config.toml
arch = "wavenet"
model = "multi-label audio tagger"
dataset = "read English sentences (LibriTTS-R)"
train_examples = 15625
n_mels = 64
hop_length = 160
input = "log_mel"
spec_augment = true
win_length = 512
norm = "batchnorm"
depths = [9]
kernel_size = 5
stem = "single"
widths = [320]
num_labels = 200
init = "torch_default"
residual_init = "zero_last"
optimizer = "soap"
beta2 = 0.99
lr = 0.0015
beta1 = 0.95
shampoo_beta = 0.95
eps = 1e-08
precondition_frequency = 16
max_precond_dim = 1536
merge_dims = true
one_sided = false
adamw_lr_other_params = 0.0017
steps = 16900
batch_size = 64
epochs = 69.2
lr_schedule = "wsd_sqrt"
decay_fraction = 0.3
final_lr_fraction = 0
warmup_steps = 3380
weight_decay = 0.05
adamw_weight_decay_other_params = 0.01
Rows from block 5 of a small multi-label audio tagger, named by matrix and row number. Rows with one number belong to one channel. Each number is 128 + 32 x the weight over its row's rms, rounded and kept within 0 to 255. All counts start at 0. After the name is the row's rms in percent of the matrix's.
After each channel's rows are labels from the 100 clips, of 14976, where the channel reaches its largest size: "loudest" is the band of the loudest frequency at the time of the peak; "responds to" is what is common among them. Only what is clearly more common there than usual is listed. The data: read English sentences (LibriTTS-R).
# filt: filter width-5 conv (model.blocks.5.filt.weight, 320x320x5, each kernel summed), inputs 192-255
# gate: gate width-5 conv (model.blocks.5.gate.weight, 320x320x5, each kernel summed), inputs 192-255
# out: residual pointwise conv (model.blocks.5.out.weight, 320x320x1, transposed), outputs 192-255

filt.127 104 [ 85 152 168 137 170 146 132 133 118 115 103 131 156 178 138 163 118 127 190 117  73 111 154 133 120 153  61 128  60  88 166  95  94  57 115 129  75 137 149 123 173 113  85 131  91 131 148 100 103  92  96 126 130 177 142 117 155 154  99 130  62 108 100 167]
gate.127 101 [167 135 145 142 143  97 127 146 146 111 146 157 131 116  68 121 105  98 111  89 124  93 141  66  80  88 158 113 143  99  99 101 117 100 128 114 131 128  94 147 157 129 131 113  42 151  70  85 118  90 113  46 173 131 140 125  30  88 160  48  98  88 137 178]
out.127 104 [149 133 163 101 118 155 111  75  72 113 145  94 112  98 201 150 113  83 115  81 150 162 149 103 155 186 100 108  80 173 133  77 170 101 127  93 140 113 135 126 137  73 100  30  74  91  97 138 104 147 108  96 117 131 152  83  87 187  95 129  95  85 105 123]
loudest: 2000 to 4000 Hz
responds to: the word "she"; the word "said"

filt.244 098 [150 198 121 160 139 134 147 157 168 165 196 162 148 139 104 171 151 139 122 110 153  93 107 130 155 132 145 125 135 154 142 114 129 160 142 144 139 126 120 154 156 112 166 163 113 143 172 163 143 182 133 134  61 112 151 173 117 155  82 148 170 140 148 169]
gate.244 100 [143 143 160 123 138 120 152  84 139 154  47  92 126  83  92 191 113 140  29  98  85 102 139 106 122 143  80 164 148 133 133 113  93 120 157 100 132 124 187 107 114 125  81 144  69 140 147 122 134 156 118 104 105 174 118  98  36 143 148 107 111 125 125 141]
out.244 086 [119 138 195 132 122 147 151  58 107  93 146 136 182 131 127 159 161 147 153 152 101 100 174 141  78 220 158 115 140 132 136 100 160 114 173 133  76 160 208  97 154 142 132 146 168 119 154 123 138 162 149 101 119 126 127 110 200 133 115 155 130 133 108 136]
loudest: 1000 to 2000 Hz
responds to: the word "her"

filt.245 115 [122 100 117 151 137 129 135  78 135 103 159 113 187 151 105  91 172  99 135 104 141 103 120  93  82 103 130  89  97 127 136 150 155 115 157 108  88 134 154 102 105 150 146 186  86 199 167 125 176 148 125  90 105 150  90 110 151 117 132  72 155 128 128 127]
gate.245 107 [116 134 158 140 113 126 131 132  74  95 155 120 118 137 134 102  82  63 178 148 136 126 122  99  80  98 113 119 163 151 108 124  88 123 157 112 218 139 142  94 122 153 106  97 119 191 125 127 115  82 167 124 135 159 174 165  78 111 113  52 111 135  90 128]
out.245 117 [126 108 138  96  86 158 145 103 118 133 116 130 121 131  75 123 132 109 148 115 166  99 110 115 102 167 175 178 142 127 155 104 115 117 169 114 133 158 185 117 104 143 130 137 118 150 195 128 142  80 139 124 141 198 132 114 164  89 141  98 164 128  86 173]
loudest: 2000 to 4000 Hz
responds to: the word "she"

filt.5 088 [116 117 113 110 153  95 195 131 100 149 137  93  79 190 105 121  95 146 120 165  96 138 139 147 117 137  97 140 165 141 185 126 117 167 155 123 134 156 171 113 121 121 115 126 176 129 167  87 163 118 126 121 153 123 177 101 136 124 121 128 163 135 107  91]
gate.5 102 [140 150 138 198 168 149 180 104 121 171 118 173 121 122 192 105 149 126 133 123 140 113 167 118 104 109  70 180 158  92 157 116 138  72  68 109 130  68  98 148 142  68 119 106  79 159  79 112  84  92 103 140 124 119 181 105 113 112 103 116 111 194 109 152]
out.5 100 [100  37 143 124 184  62  95 136 163 128 124 109 167 107 138 116 118  81 106 170 127 165 110 108  85  76 136  76 163 154 114 124 108 166 152 132 105 173 127 162 167 152 141 114 141 150  93 139 158 136 164  94 135 195 133 142 129 137 105 119  86 113 163 136]
loudest: 4000 to 8000 Hz
responds to: the word "said"; the word "he"

filt.300 100 [ 81 146  97  94 170 144 123 150 146 158 117 132 150 112 160 123 108  92 160 134 117  96 207 129  81 100 218 165  98 107 185 126 162  92 132 141 126 103  98 104  76 152 164  98 168 147 120 142 120 111 110 187 172 142 122 103 113 117 203 101 148 196 105 115]
gate.300 096 [128 128  86 113 177 157 129 136 104 145 110 153 118  93 127 133 139 100 125  72 157 130 183  89  68 101 161  98 108 151 109 126 120  81 180 183 111 162 132 104 143 133 109  48 133 158 166  96 131 134 107 160 184 124 121 122  77 193  85 132 155 143 121 175]
out.300 102 [ 99 103 177  95 114 125  86 117 124  93 104 104  96 163 153 118 109 152  27 117 124 116 224 140 146 161 156 191 115 132 164 108 137 161 168 141 161 129  73 203 114 144 142 121 164 122 115 115 107 159  95 171 171 151  84 129 145 142 172 122  81 174 160 136]
loudest: 2000 to 4000 Hz
responds to: the word "she"; the word "said"

filt.36 094 [102 109  87 125 151 107 160  79 103 115 110  73 137 101 151  72 135 112 146 160 157 179 144 113 130  65  71 107 120  99 152 153 190  88 167 119 165 146 168  84 132 119 151 131 139 175 152  90 160 158 129 115 164 137  97  97 177 152  23 127  80 162 176  96]
gate.36 097 [153 163  68 109 183 148  65 126 112 106 170 180 136 133 143 119  94 127 157  77 172 129 123  87 112 123 131 121 163 139 132 139 116 140  98 108 159 147 176  84 129 150  78  78 122 132 215 129 149  85 117 137 124  87 128 104 129 121 180  88 122 104 150 138]
out.36 102 [167  91 114 127  92 140 152 101  96 172 100 143  78 104 109 136 140 124 122 130  76 132 172 147 122  78 111 139  63 156 168  90 117 136 153 123 125 142 139 132 102 165 133 186 126 174 133 128 177 136 156 105 145 137 196 109 164 197  57 144 116 150 131 130]
loudest: 2000 to 4000 Hz
responds to: the word "she"

filt.305 109 [126  48 114 106  88 177 142 174  93 114  70 109 148 152 105 109 161 126 119 124 114  70 149 183  97  91 201 178 117 117 116 147 182 137 122 144  81 134 139 112 114 140  71 111 151 150 128 161  69 151  75 158 153 128 146 103 166  92 110 121  74 153 165 128]
gate.305 109 [122 112 202 119 117 132 147  96 148 119 138  74 137 124  96 134  43  98 120 109  27 120 117  37 114  96 128 100 131 164 116 204 103 203  81 173 117 119 156  79 160  70 127 172 111 107 132  80 140 147 126 107 108  66 178 162 102 169 130 161 127 145 141 136]
out.305 095 [155 114 187 145 133 155 157 197 156 167 108 132 145 110 137  79 154 122 146  93  88 107 165 140  79  70 125 139  63 117 135 103 177 187 149 181  45 136 164 199 126 182  48  65 186 109 157 142 103 119  96 150 169 135 166 150 105 160 122 110 118 157 109 109]
loudest: 500 to 1000 Hz
responds to: the word "said"

filt.108 097 [ 97 112  89 134  83 180 106 187 135 156 173 126  51 115  40 152 103 173  98 106 129  92  81 197 143  80 164 146 200 150 115 142 126 116  96 102 197 126 143 103 129 155 171 157 157 133 148 159  94 180 128 167 110 111 154 110 107 107 138 169 146 168 170 196]
gate.108 105 [157 112 181 109 150  42 135 109  78 131  71 150 101  85 141 146 130 150 140 116  94 129 190  69 121 174 156 111 152  84 108 179 149  78 160  64 147  81  79 153 137  52 140 146 102 137 111  76  35 103 168 120 119  99 133 128 138 190 154  80 108 168 147 119]
out.108 112 [127 117 116 162 142 147 112 114 161 115 193 109  84 126  61 184 138 129 139 141 148 124 111 119 151  69 135 148 188 101 102 139 145  74  81 139 127  85 137 114 144 212 147 135 157 108 106 140 134 147 103 126 200 129 122 148 138 107 124 152 131  95 128 173]
loudest: 4000 to 8000 Hz
responds to: the word "said"

filt.220 090 [171 148  84  97 209 128 165 165 140 162  94 122 133  92 136 159 118 111  87  29 127 145 111 131 127  79 109 143 160 138 150  91 133 128 142 156 203 108 133 119 117  82 149 140 137  97 111 135 105  80 109  84 170  64 176 114 123 161 108 174 121 143 104 133]
gate.220 092 [ 79  91 134 131 175 148 152 125 151 125 108  87  78  64 111 110 181 185  85 170 102 111 121  85 123 111 100 114  74 136 132 107 114 212  98 186 133 173 150 152 161 119 161 163 152 107  86 105  97 121 142 176 124 123 128  91  49 154 143  84 107 162  99 108]
out.220 097 [ 78 128  61 146 119  54 134 133 154 111  84 153 160 112 173 155 134 157 115  80 159  69 128 125 148 126 122 143 125 190  93 119 130 159 204 182 156 174 115  59 121 110 117 123 175  75 172 211  87 137 168 112  74 171 121  77  94 136  94 129 115 153  80 157]
loudest: 250 to 500 Hz
responds to: the word "was"

filt.183 100 [ 84 151 132  86  85 172 112 105 109 196 154 101 145 156 148 183 215 136 162 125 127 176 118 139 130 135 150 134 128 110 148  52 143 162 176  92 143  69 105 173 130  68 145 141  79  88 110 103 109  68 151 149  98 141  99  94  98  86  88 191 155 139  78 132]
gate.183 103 [169 118  98 151 111 177 111 146 134  87 111 131  75 178 140 125  96 141 141  68 112 151 137 135 131 107 162 133 132 147  88 219 118 122 165 129 138 108 118 160 183 204 196 108 156  61 131 119 122 145  71 139 151 117 147 180 139 112 132 106 116  89 151 108]
out.183 106 [136 108 122 135  52 185 145 107 110 111 164 128 160 101  92 168 206  84 140 106 147 151 146 145 160  93 113 160 122  74 140 177 140 127  90 174 112 151  96 119 136 206 156 120  91 120 143 161 159 138 128 169  52  62  89 166  85 194  82  68 156 203 154 119]
loudest: 500 to 1000 Hz; 250 to 500 Hz
responds to: the word "like"

filt.152 104 [141 174 170  93 159 109 127 183 108 147  98 146 148 116 203 175 152 131 155 134  95  92 148 124  82 108 110 100  47 176 149 206 161 145 158  76  80 105 114 134  95 142 107  96 161 115 143  88  96  67 104 134 103 127 110 107 122 194 103  96 125 172 118 133]
gate.152 107 [148 142 132 107 185 168 160 105  77 170  86  97 122 149 162 142 104  96 150 149 175 147 160 123 147  83 146 112 122 123 149 131 134 175 202  63 122 131 119 123 155 122  77 193 157  95 148 115 113  89 130 162  90 127 144 114 108 142 105 114 129 171 101 122]
out.152 096 [141  96 104 159 149 145 171 127 111 164 135 116 108 157 172 108 130 116 154 182 159 165 138 123 115 110 122 112 100 168 122  58 159 181 157 119  71  73  67 130 128 154 145 132 128 162 153 140  97 141 120 160 141 120  89 118 125 191 205  62 114 179 127 145]
loudest: 4000 to 8000 Hz
responds to: the word "said"

filt.21 102 [116 123 161  92  73 200 185 113 142 146 123 145 121 116 128  91 141  90 128 160 129 118  98 190 151  60  74  92 120 156 132 117 124 171 118 151 105 136 106 146 104 146 134 105 125 119 136 196 202 105 151 185 139 171 103 155 103 134 111  32 110 116 134  98]
gate.21 103 [129 127 146  92  77 219 116  84 128 150  95 114 107 118 161 107 123 154 142 151 157 179 143  76 130  92 121 157 115 136 158 159 166 204 134 100 105 121 126 123  88 168 182 167 154 103 126 140 160 140 174 149 181  62 119 176  80 124 132 142 127 132 152  66]
out.21 093 [ 64 128 120  55 106 153 125 120 143 122  65 105 113 145 156 169 174 133 132 152 158 132 135 126 148  96 137 111 158 134 164 129 140 121 126 160 112 105  93 133 135 115  98 122 111 101 105 180 145 134 192 160 183 160 127 137  79 125  95 107 148  97  86 109]
loudest: 500 to 1000 Hz
responds to: the word "i"

filt.15 088 [106 124  65 181 144 167 138 102 115 114 185  85 106 178 168 157 120 134 168 138 121 119 115 119 136 168  61 132  72 171 139 182  72  92  78  78 151 120 126 102 113 193 126 158 105 116  81 118 113 126 126 110 127 143 143 143  55 143 141 119 122 141  77 205]
gate.15 096 [133 136 144 148 131 100  83 161 143 132 104  96 181  99 108 146  78 150 175 132 104 143 149 122 130 149 184 164  97 142 145 142 101 187 105 138  87 138  88 107 115 126  85 136 151 144 116 119 179  93  95 104  60 137 159 159 118 122 141 114  53 136 148 162]
out.15 097 [156  88 117 103 178 137  66 116 136  68 139 121 131 141 139 149 126 134 128 109 149 125 106 146  97 144 166  96  82  61 131 119 131 167 131 130 157 100 117 106 149  94 127 161  82 156 169 117 118  97  59  78 139 138 176  81  77 127 144 152 147 157 135 179]
loudest: 250 to 500 Hz
responds to: the word "it"

filt.209 099 [117 156  98 100 129 102 139  77 157 121 114 127 144 178 131 124 161 112 131 142 100 100  62 141 122 171 138 138 141 102 161 155 181 127  55 106 137 156 113 153 112  93 132 128 128  53 114 191 116 104 125 109 111 121 131 140 138  84 153 176 156  89 187 126]
gate.209 089 [122 123 172 110 122 218 197 142  75 127 160 124  87 158 136  77 130 183 117 110 130 154 157  96 128 120  87 129 143 104 133 205 108 124  98 237  78 185 113 132 133  80 100 123 134  83 120 133 119 117 116 143  71 119 124 116 157 120 109 123 116  92 162 122]
out.209 095 [202 117 204 126 135 139 138  91 158 141 139 151 143 157 162 117 136 144 109 156 111 128 143 133  71 106 112 136 145 153 145 130  93  97  74 107 162 164 158 109 135 117 167 114 114 135  94 105  64 149 119 109  58 128 174 163  76  78 104 128 121 129 114 182]
loudest: 500 to 1000 Hz
responds to: the word "i"

filt.240 086 [124 136 130  96 157 202 164  99  92 145 110 153 127 180 122 100 117 172  86 188 106  73 101 106 113 155 138 107 100 101 186 159 137 146 113 140  81  72 122 147 133 151 109 111 170 169 108 129 131 134  58  90 129 138  93 118 130 119 185 112 110 169 137 175]
gate.240 085 [175 156 206 106 139 128 136 126 122 183  93 127 114 150 149  98 198  42 132 110  93  87 123 123 160 102 159 119 155 133 128 107 147  87 124 103 155 192 135 119 153  72 139 134  93 135 119  86 103 141 166 141 105 217 126 168  77 158  93 119 112 116  97 118]
out.240 093 [182  84 103 153 141 135 167  69 161 141 115 132 144 169 106  89 147 169  38 143 183 138 137 128 126 158 124 109 198 139 122 133 168 152 151  55  90 100 168 130 124 130 104 118 120  82 138 145  99  69 106 122  53 102 134  96 161 131 114 128 121 117 167 129]
loudest: 500 to 1000 Hz
responds to: the word "don't"

filt.199 086 [105 142 159  51 185  77 143 120  85 112  89 135  74 174 149  97 132  96 178 109 155 126 214  55 113 130 131 125 154 159 168 121  79  66 123 173 134 102 127 133 115 109 181 148 107 131  74  96 113 130 105 139 138 136 113 107  99 199 164  78 125 150  98 135]
gate.199 086 [172 106  86 143 121 153 133 119 122 130  97 187 142  61 129  99  79 139 145  61 120 142 194  80 133  80 125 174 105 123  90 123 198 126 175 162 153 169 153 149  92 152 185 110  45 111  63 107 165 151 100 147 124 163  93 162 138 119 142 102 158  96 107 144]
out.199 097 [ 88 145 150 103 134 166 101  97 151 124 118 179 131 120 115 132 123 147 115  71 177 168 136 140 151 105 122 171 152  49 174 145 133 124 134 170 112 130 118 117 158 217 141 154 104 103  68  92 146 146 116  75 152 135  87 164 126 140 172 100  62  75 126  98]
loudest: 250 to 500 Hz
responds to: the word "the"

filt.132 094 [124  95 119  80  93 116 135 126 152  52 139 148 165  64 132 141 161 102 160 134  66  68 135 131 134 122 130 155 137  87 154 156 119 151  46 126 164 163  93  73 128  85  90 151 150 110 139  79  52 164  76 155 101  66 143 190 102  95  58  83 138 180  89 128]
gate.132 085 [135 124 118  98 119 174 119 163 156 100 122  87 101 177 128 120 113 119 110 122 165 221 148 181 115 103 141  20  84 118 170 119 116 101 110 120 125  87 100 154 126 126 173 133 100 188  78 163  99 108  99 161 197  96 195  82 129 100 118  98 119  87  94  95]
out.132 097 [142 168 114 167  87 175 181 109 143 109  67 175 114 116 141 126 157 108 165 116 138 135 191  86 127 120 127 146 119  92  72 131 135 106  78 107 175 182 102  86 121  41  91 150 134 159 103 172 126 145  95 142 110  76 134 122 100  90 124 132 147  90 100  91]
loudest: 500 to 1000 Hz
responds to: the word "i"

filt.255 087 [ 91 109 166 153 126  99 125 152  95 142 148 108  50 103 132 127 120  87 162 109 204 125 113  84  65 143 154 141 121 127 109 127 142 130  99 137  94 106 120 106 155 169 143 171  93 159 172 141 132 104 108 117 155 121 155 133 174 107 158 157 175  90 152 141]
gate.255 089 [173 116 155 140  73 149 191  94 128 124 111 151 157 116 128 133 148 112 117 108 107 145 156 166 124 108 103  72 158 131 119 164 158 106  91 144 123 157 106 177  94 131 109 126 120 160 126 104 115 106 181 159 137  85 114 157 139 148 114  84 109 124 161 161]
out.255 099 [168 126 117 157 142 116 148 145 105  84 116  95 179 143  83 115 120 128 125 110 160 102  98 150 157  92 147 147 136  53 115 130 115 159  83 129 111 135 137 166 122 158 119 138 154 174 138 190 127 110 102 156 128 154 147 120 202 127 124 170 132 135 139 153]
loudest: 250 to 500 Hz
responds to: the word "her"; the word "your"

filt.223 095 [155 154 111 141  77 105 164 190 114  81 171 171 148 108 109 193 113 112 158 158 137 123 108 163 131 137 151 157 142 196 135 163 152 164 147 129 124  89 108 103 142 147 145 184 126 107  97 103 163  79 101 163 112  89 125  97 178  99 149  91 100 131 175 124]
gate.223 100 [ 70 109  96 103 148 137 130  79 125 133 122  97 129  97  75 133 121 149 116 148 139 115  78  84 120 109 108 149 126  88 123 156 164  60 136 129 102  90 203  79 132 165 153 145 133 113 136 159 116  90 128 137 132 124 138 186 150  73 143 133 179 207 167 165]
out.223 108 [ 98  99 129  66 155 159  93 101 155 137  82  80  96 184 142 157 141 135 127  96 169 116 137 156 164 164 120 141  77 146 168 134 137 120 154 174 142 114  65 153 158 177 163 124 126 165 125 139 122 132 137 213 126  91 102 121 189 165 134  82 109  71 133  80]
loudest: 500 to 1000 Hz
responds to: the word "not"

filt.111 098 [171 129 129  87 134 128 134 107 113 176 167 114 156 139  77 130 153 111 111 146 125  81 132 120 145 121 160  76 145 107  98 101 181 138 148 114 148 161 135 106 108 137  85 154 122 175  63  93 147 145 158 129 117 129 167 155  95  82  26 177 166 181 163 118]
gate.111 097 [144 116 100 128 112 110 168 107  88 160 114 130 115 133  92 139 163 130  66 122 126  76 141 127 118  76  98  93 109  76 157 155 144 132 111 156 158  44 178 114 188 151 164 130 149 161 146 115 190 123 142 120 145 110 139 124 193 201 148  69 121  41  95  75]
out.111 092 [146 186 138 165 120 170 185 128  91 175 123 101 122 148 157 139 123 134 110 169 145 101 147 136 170 167 100 130 134 128 135 136 169 105 144 134  80  60 108 147 119 165 105 135 120 117 115 192 125 145 158 102 130 136  69 150 106 148  93 117  94 147 116 172]
loudest: 250 to 500 Hz
responds to: the word "you"

filt.57 096 [100 139 169 128 125 156 100 137  90 185 111 108  82 171 180 120  92  58 110 106 104 104 139 126 162  71 191 147 126 120 112 126  90 168 113 118 133 108 103 166 165 102  91 184 100 149 141 164 108 142  74 138 121 110 173 120 125 146 122 109  91 142 174 111]
gate.57 095 [109 133 146 105 150 147 148 160  91  99  98 159 177 138  98 132 138 122 131 130 145 117 170  61  70 117 116 152 132 140 152 136 101 184 139 153 165 149 132 173 122 176 143 109 104 141 170 121 122  78  88 150 158 166 130 148  77 142 156 113  84 105 145 112]
out.57 094 [110 134 135  97 128  85 108 127 107 128  92  93 123  55 103 172 110 110 153 113 133 174 163  75 107 149 160 203 110 125 135 110 143 156 186 127 103 149 145 106 131 192 141 146 102  96  94  96  76 186  91 168 128  98 122 162  74 189 122 116 153 133 138 156]
loudest: 2000 to 4000 Hz
responds to: the word "said"; the word "she"

filt.82 097 [165 101 198 114 167 121 104 115 151 164 154 131 105 158 102 119 151  95 157 112 146  94 149 159 149 104 136 120 121 190 121 123  93 111 106 119 176 113 160 195 188 128 174  87 136 125  99  67 137 141 152 120 104 143 117 145  92 149 172  88 139 139  81  55]
gate.82 091 [190  70 163 140 159 170 146 146 120 143 143 156 135  87 173 117 156 119 146 105 101 134  73 141 115 120 128  90  83 141 173 149 105  92 129 158 110  73 143 170 156 194 177 102  98 110  70 157 113 135 159  68 140 136 147 114 173 173 142  67 131 147  76 116]
out.82 092 [167 139 150  69 140 153 154  30 163 176 109 178  79 190 126 105 148 123  83 155 194 136  61  73 126  93  98 178 124 128 168 173 147 144 125  90 173  79 147 132 123 118 167 155 163 100  99 127 113 183 129 111 146  99 140 136  72 130 113 104 145  99 188 137]
loudest: 500 to 1000 Hz
responds to: voice: female

filt.216 099 [155 134 148  54 143 112 134  81 131 150 151 131 152 130 208 112 137 104 116 107 113 134 198 156 142 116 102  47 138 197 127 231 131 179 101 136  59 135 154 110 156 104 156 150 118 102 148 129 119 143 132 164 117 187 102 211 168 124 128 128 146 142 151 124]
gate.216 099 [183 146 160 154 153 161 157 147 132 105 190 149 228 153 168 169 169 119  76  53 121 134 167 138 150 109 114 133 142  88 188 115 105 159 159 144  88 148 182  90 134 168 103  89  91 147  81 133  94 107 108  95 150 183 152  75 102 131 135  85 112  92 151 100]
out.216 104 [117 149 125  58 127 142  98  84 131 144 165  72 130 152 155 101 106  81 134 113 134 154  86  74 156 117 109 124 158 136 107 154  86 116 132 194 145 175  82 162 131 144 128 143 111 117 131  67 198 171 164 110 116 128 128 117  40 173  81 125 147 102 102 148]
loudest: 250 to 500 Hz
responds to: the word "he"

filt.116 103 [132 131 169 184 136 121 127 135  59 121 204 127 147 135  93 113 157 115 114 115 133 162 151 166 188 115 110 116 109  97 102 182  93 143 151 167 121  93 149  99 104 172 126 113 122 172 103 140 119 111  91 165 109 166 158 162 132  94 140  75 140 205 137 195]
gate.116 089 [147 103 170 141  62 122 121 160 122 141 137 121 155 109 132  83  93  63 134 132 123 102  61 104 135 102 127 125 128  95  98 188 110 122 151 134 139  76 107  99 170 239 132 161 175 161  62 188 161 119 153 166  79 144 133 113 172  82 180 118 129 183 145 145]
out.116 095 [146 144 147 141 168 107 149 134  81 136 177 103 103 142 110 105 140 148 145 159 172 181 195 135 176 122 148  78 112 122 127 137 126 207  86 123  89  95 134 166 147 169  85 169 151 183 145 113 123  72 152 135 135 147 123  88 146 132 175  97 141 172 218 128]
loudest: 4000 to 8000 Hz; 2000 to 4000 Hz
responds to: the word "she"

filt.78 096 [195 147 132 118 142 105 128 174 189 139 147  56 108  87  88  96  95 122  85 169 121 130 131 109 161  92  32  69 110 136 128 122 133  45 137 133 145 167 141 127 138 164 149 110 140 169 102 132 148 158 183 180 157 179 108 154 162 118 131 182 150  83 104 146]
gate.78 096 [163 179 112  95 120 207 119 116 113  42 106 114 195 109  99 146  95 155 131  28 136  83 190 144 146 132 139 121 145 106 164 139 119 122 122  93 116  77  90  81  93  87 113 108  69  64 152 140 130 121  94 157  86 156 190 133 124 104  89 111 124 112 141 159]
out.78 108 [150 125 157 152 104  74 103 160 165 152 134 156 115 142 138 120  71  37 148 100 104 162  95 150 128 179  37  75 131  98 121 130 100 131 106 105 129 121 145 123 136  78 130 128 140 119 149 126 159  94 173 104 119  82  82 113 180 122 179  97 180  99 148 190]
loudest: 250 to 500 Hz
responds to: the word "see"; the word "said"

filt.317 103 [ 34 100 130 195 152  92 205 193 142 133  74 147 147 146 143 134 162 113 111 103  62  84 120 101 137 120 126  52 135 139 145 133 143 155 170 140  90 103 182  65 118  99  70 101 109 104 128 116 132 114  54 126 151 100 187 103 148 151 136 191 125  96 140 118]
gate.317 095 [167 196  94 196  96 169 110 124  69 227 153 123 161 139 159 153  90 190 149 137 101 180  80 124 126  54 105 128 135 100 172 115 167 133 197 118 150  83  38 131  88 177 149 145 105 134 135 116 154  60 162 124 149 151 200 127 134  99 144 144 185 141 132 124]
out.317 096 [ 89 193 168 211 123 152 205 167 118 164 117 109 109 141 127 136  95 115 157 151  64 118 119 109 164  85 128  99  99 169 131  93  93 113 140 111 152 163 221 166 141  67  92  99 149  79 132 116 166 151 165 159  90  74 157 148  94 137 107 101 109 123 105 105]
loudest: 500 to 1000 Hz
responds to: the word "not"

filt.230 096 [128 175 140 166 140 143 177 121  89 139  90 112 109 109 143 132 179 157 176 159 128  96 126 117 145 130 147 108 153  60 157 120 185 105 145  64  98 135  86 108 113 192 137 100  90  97 100 130 116 114 154 123  91 133 127  86 124  89 137 151  93 168 113  74]
gate.230 095 [115 123  99 182  66 142 149 145 113 118 131 103 109 105 156  99 142 112 126 112 102 151  67 172 120 148  86 157 122 106 148 108 139 155  87 126 154 150 137 185 137 158 107 124 122 164 137 142 119 131 119 146  99 109 112 115 135 188 107  86 156 150 172 187]
out.230 100 [102 219  78 150 133 102 159 102 100 175 167 200 155 153 148 146 157 173 119 105 148 133 114 156 119  85 200 122 101 117 148  83 106 103 120  80 150 125 165 177 164 176 152 166  68  89 119 151 116  99 180 139 134 105 140 148  94  99 191 149 122 116 149 135]
loudest: 2000 to 4000 Hz
responds to: the word "she"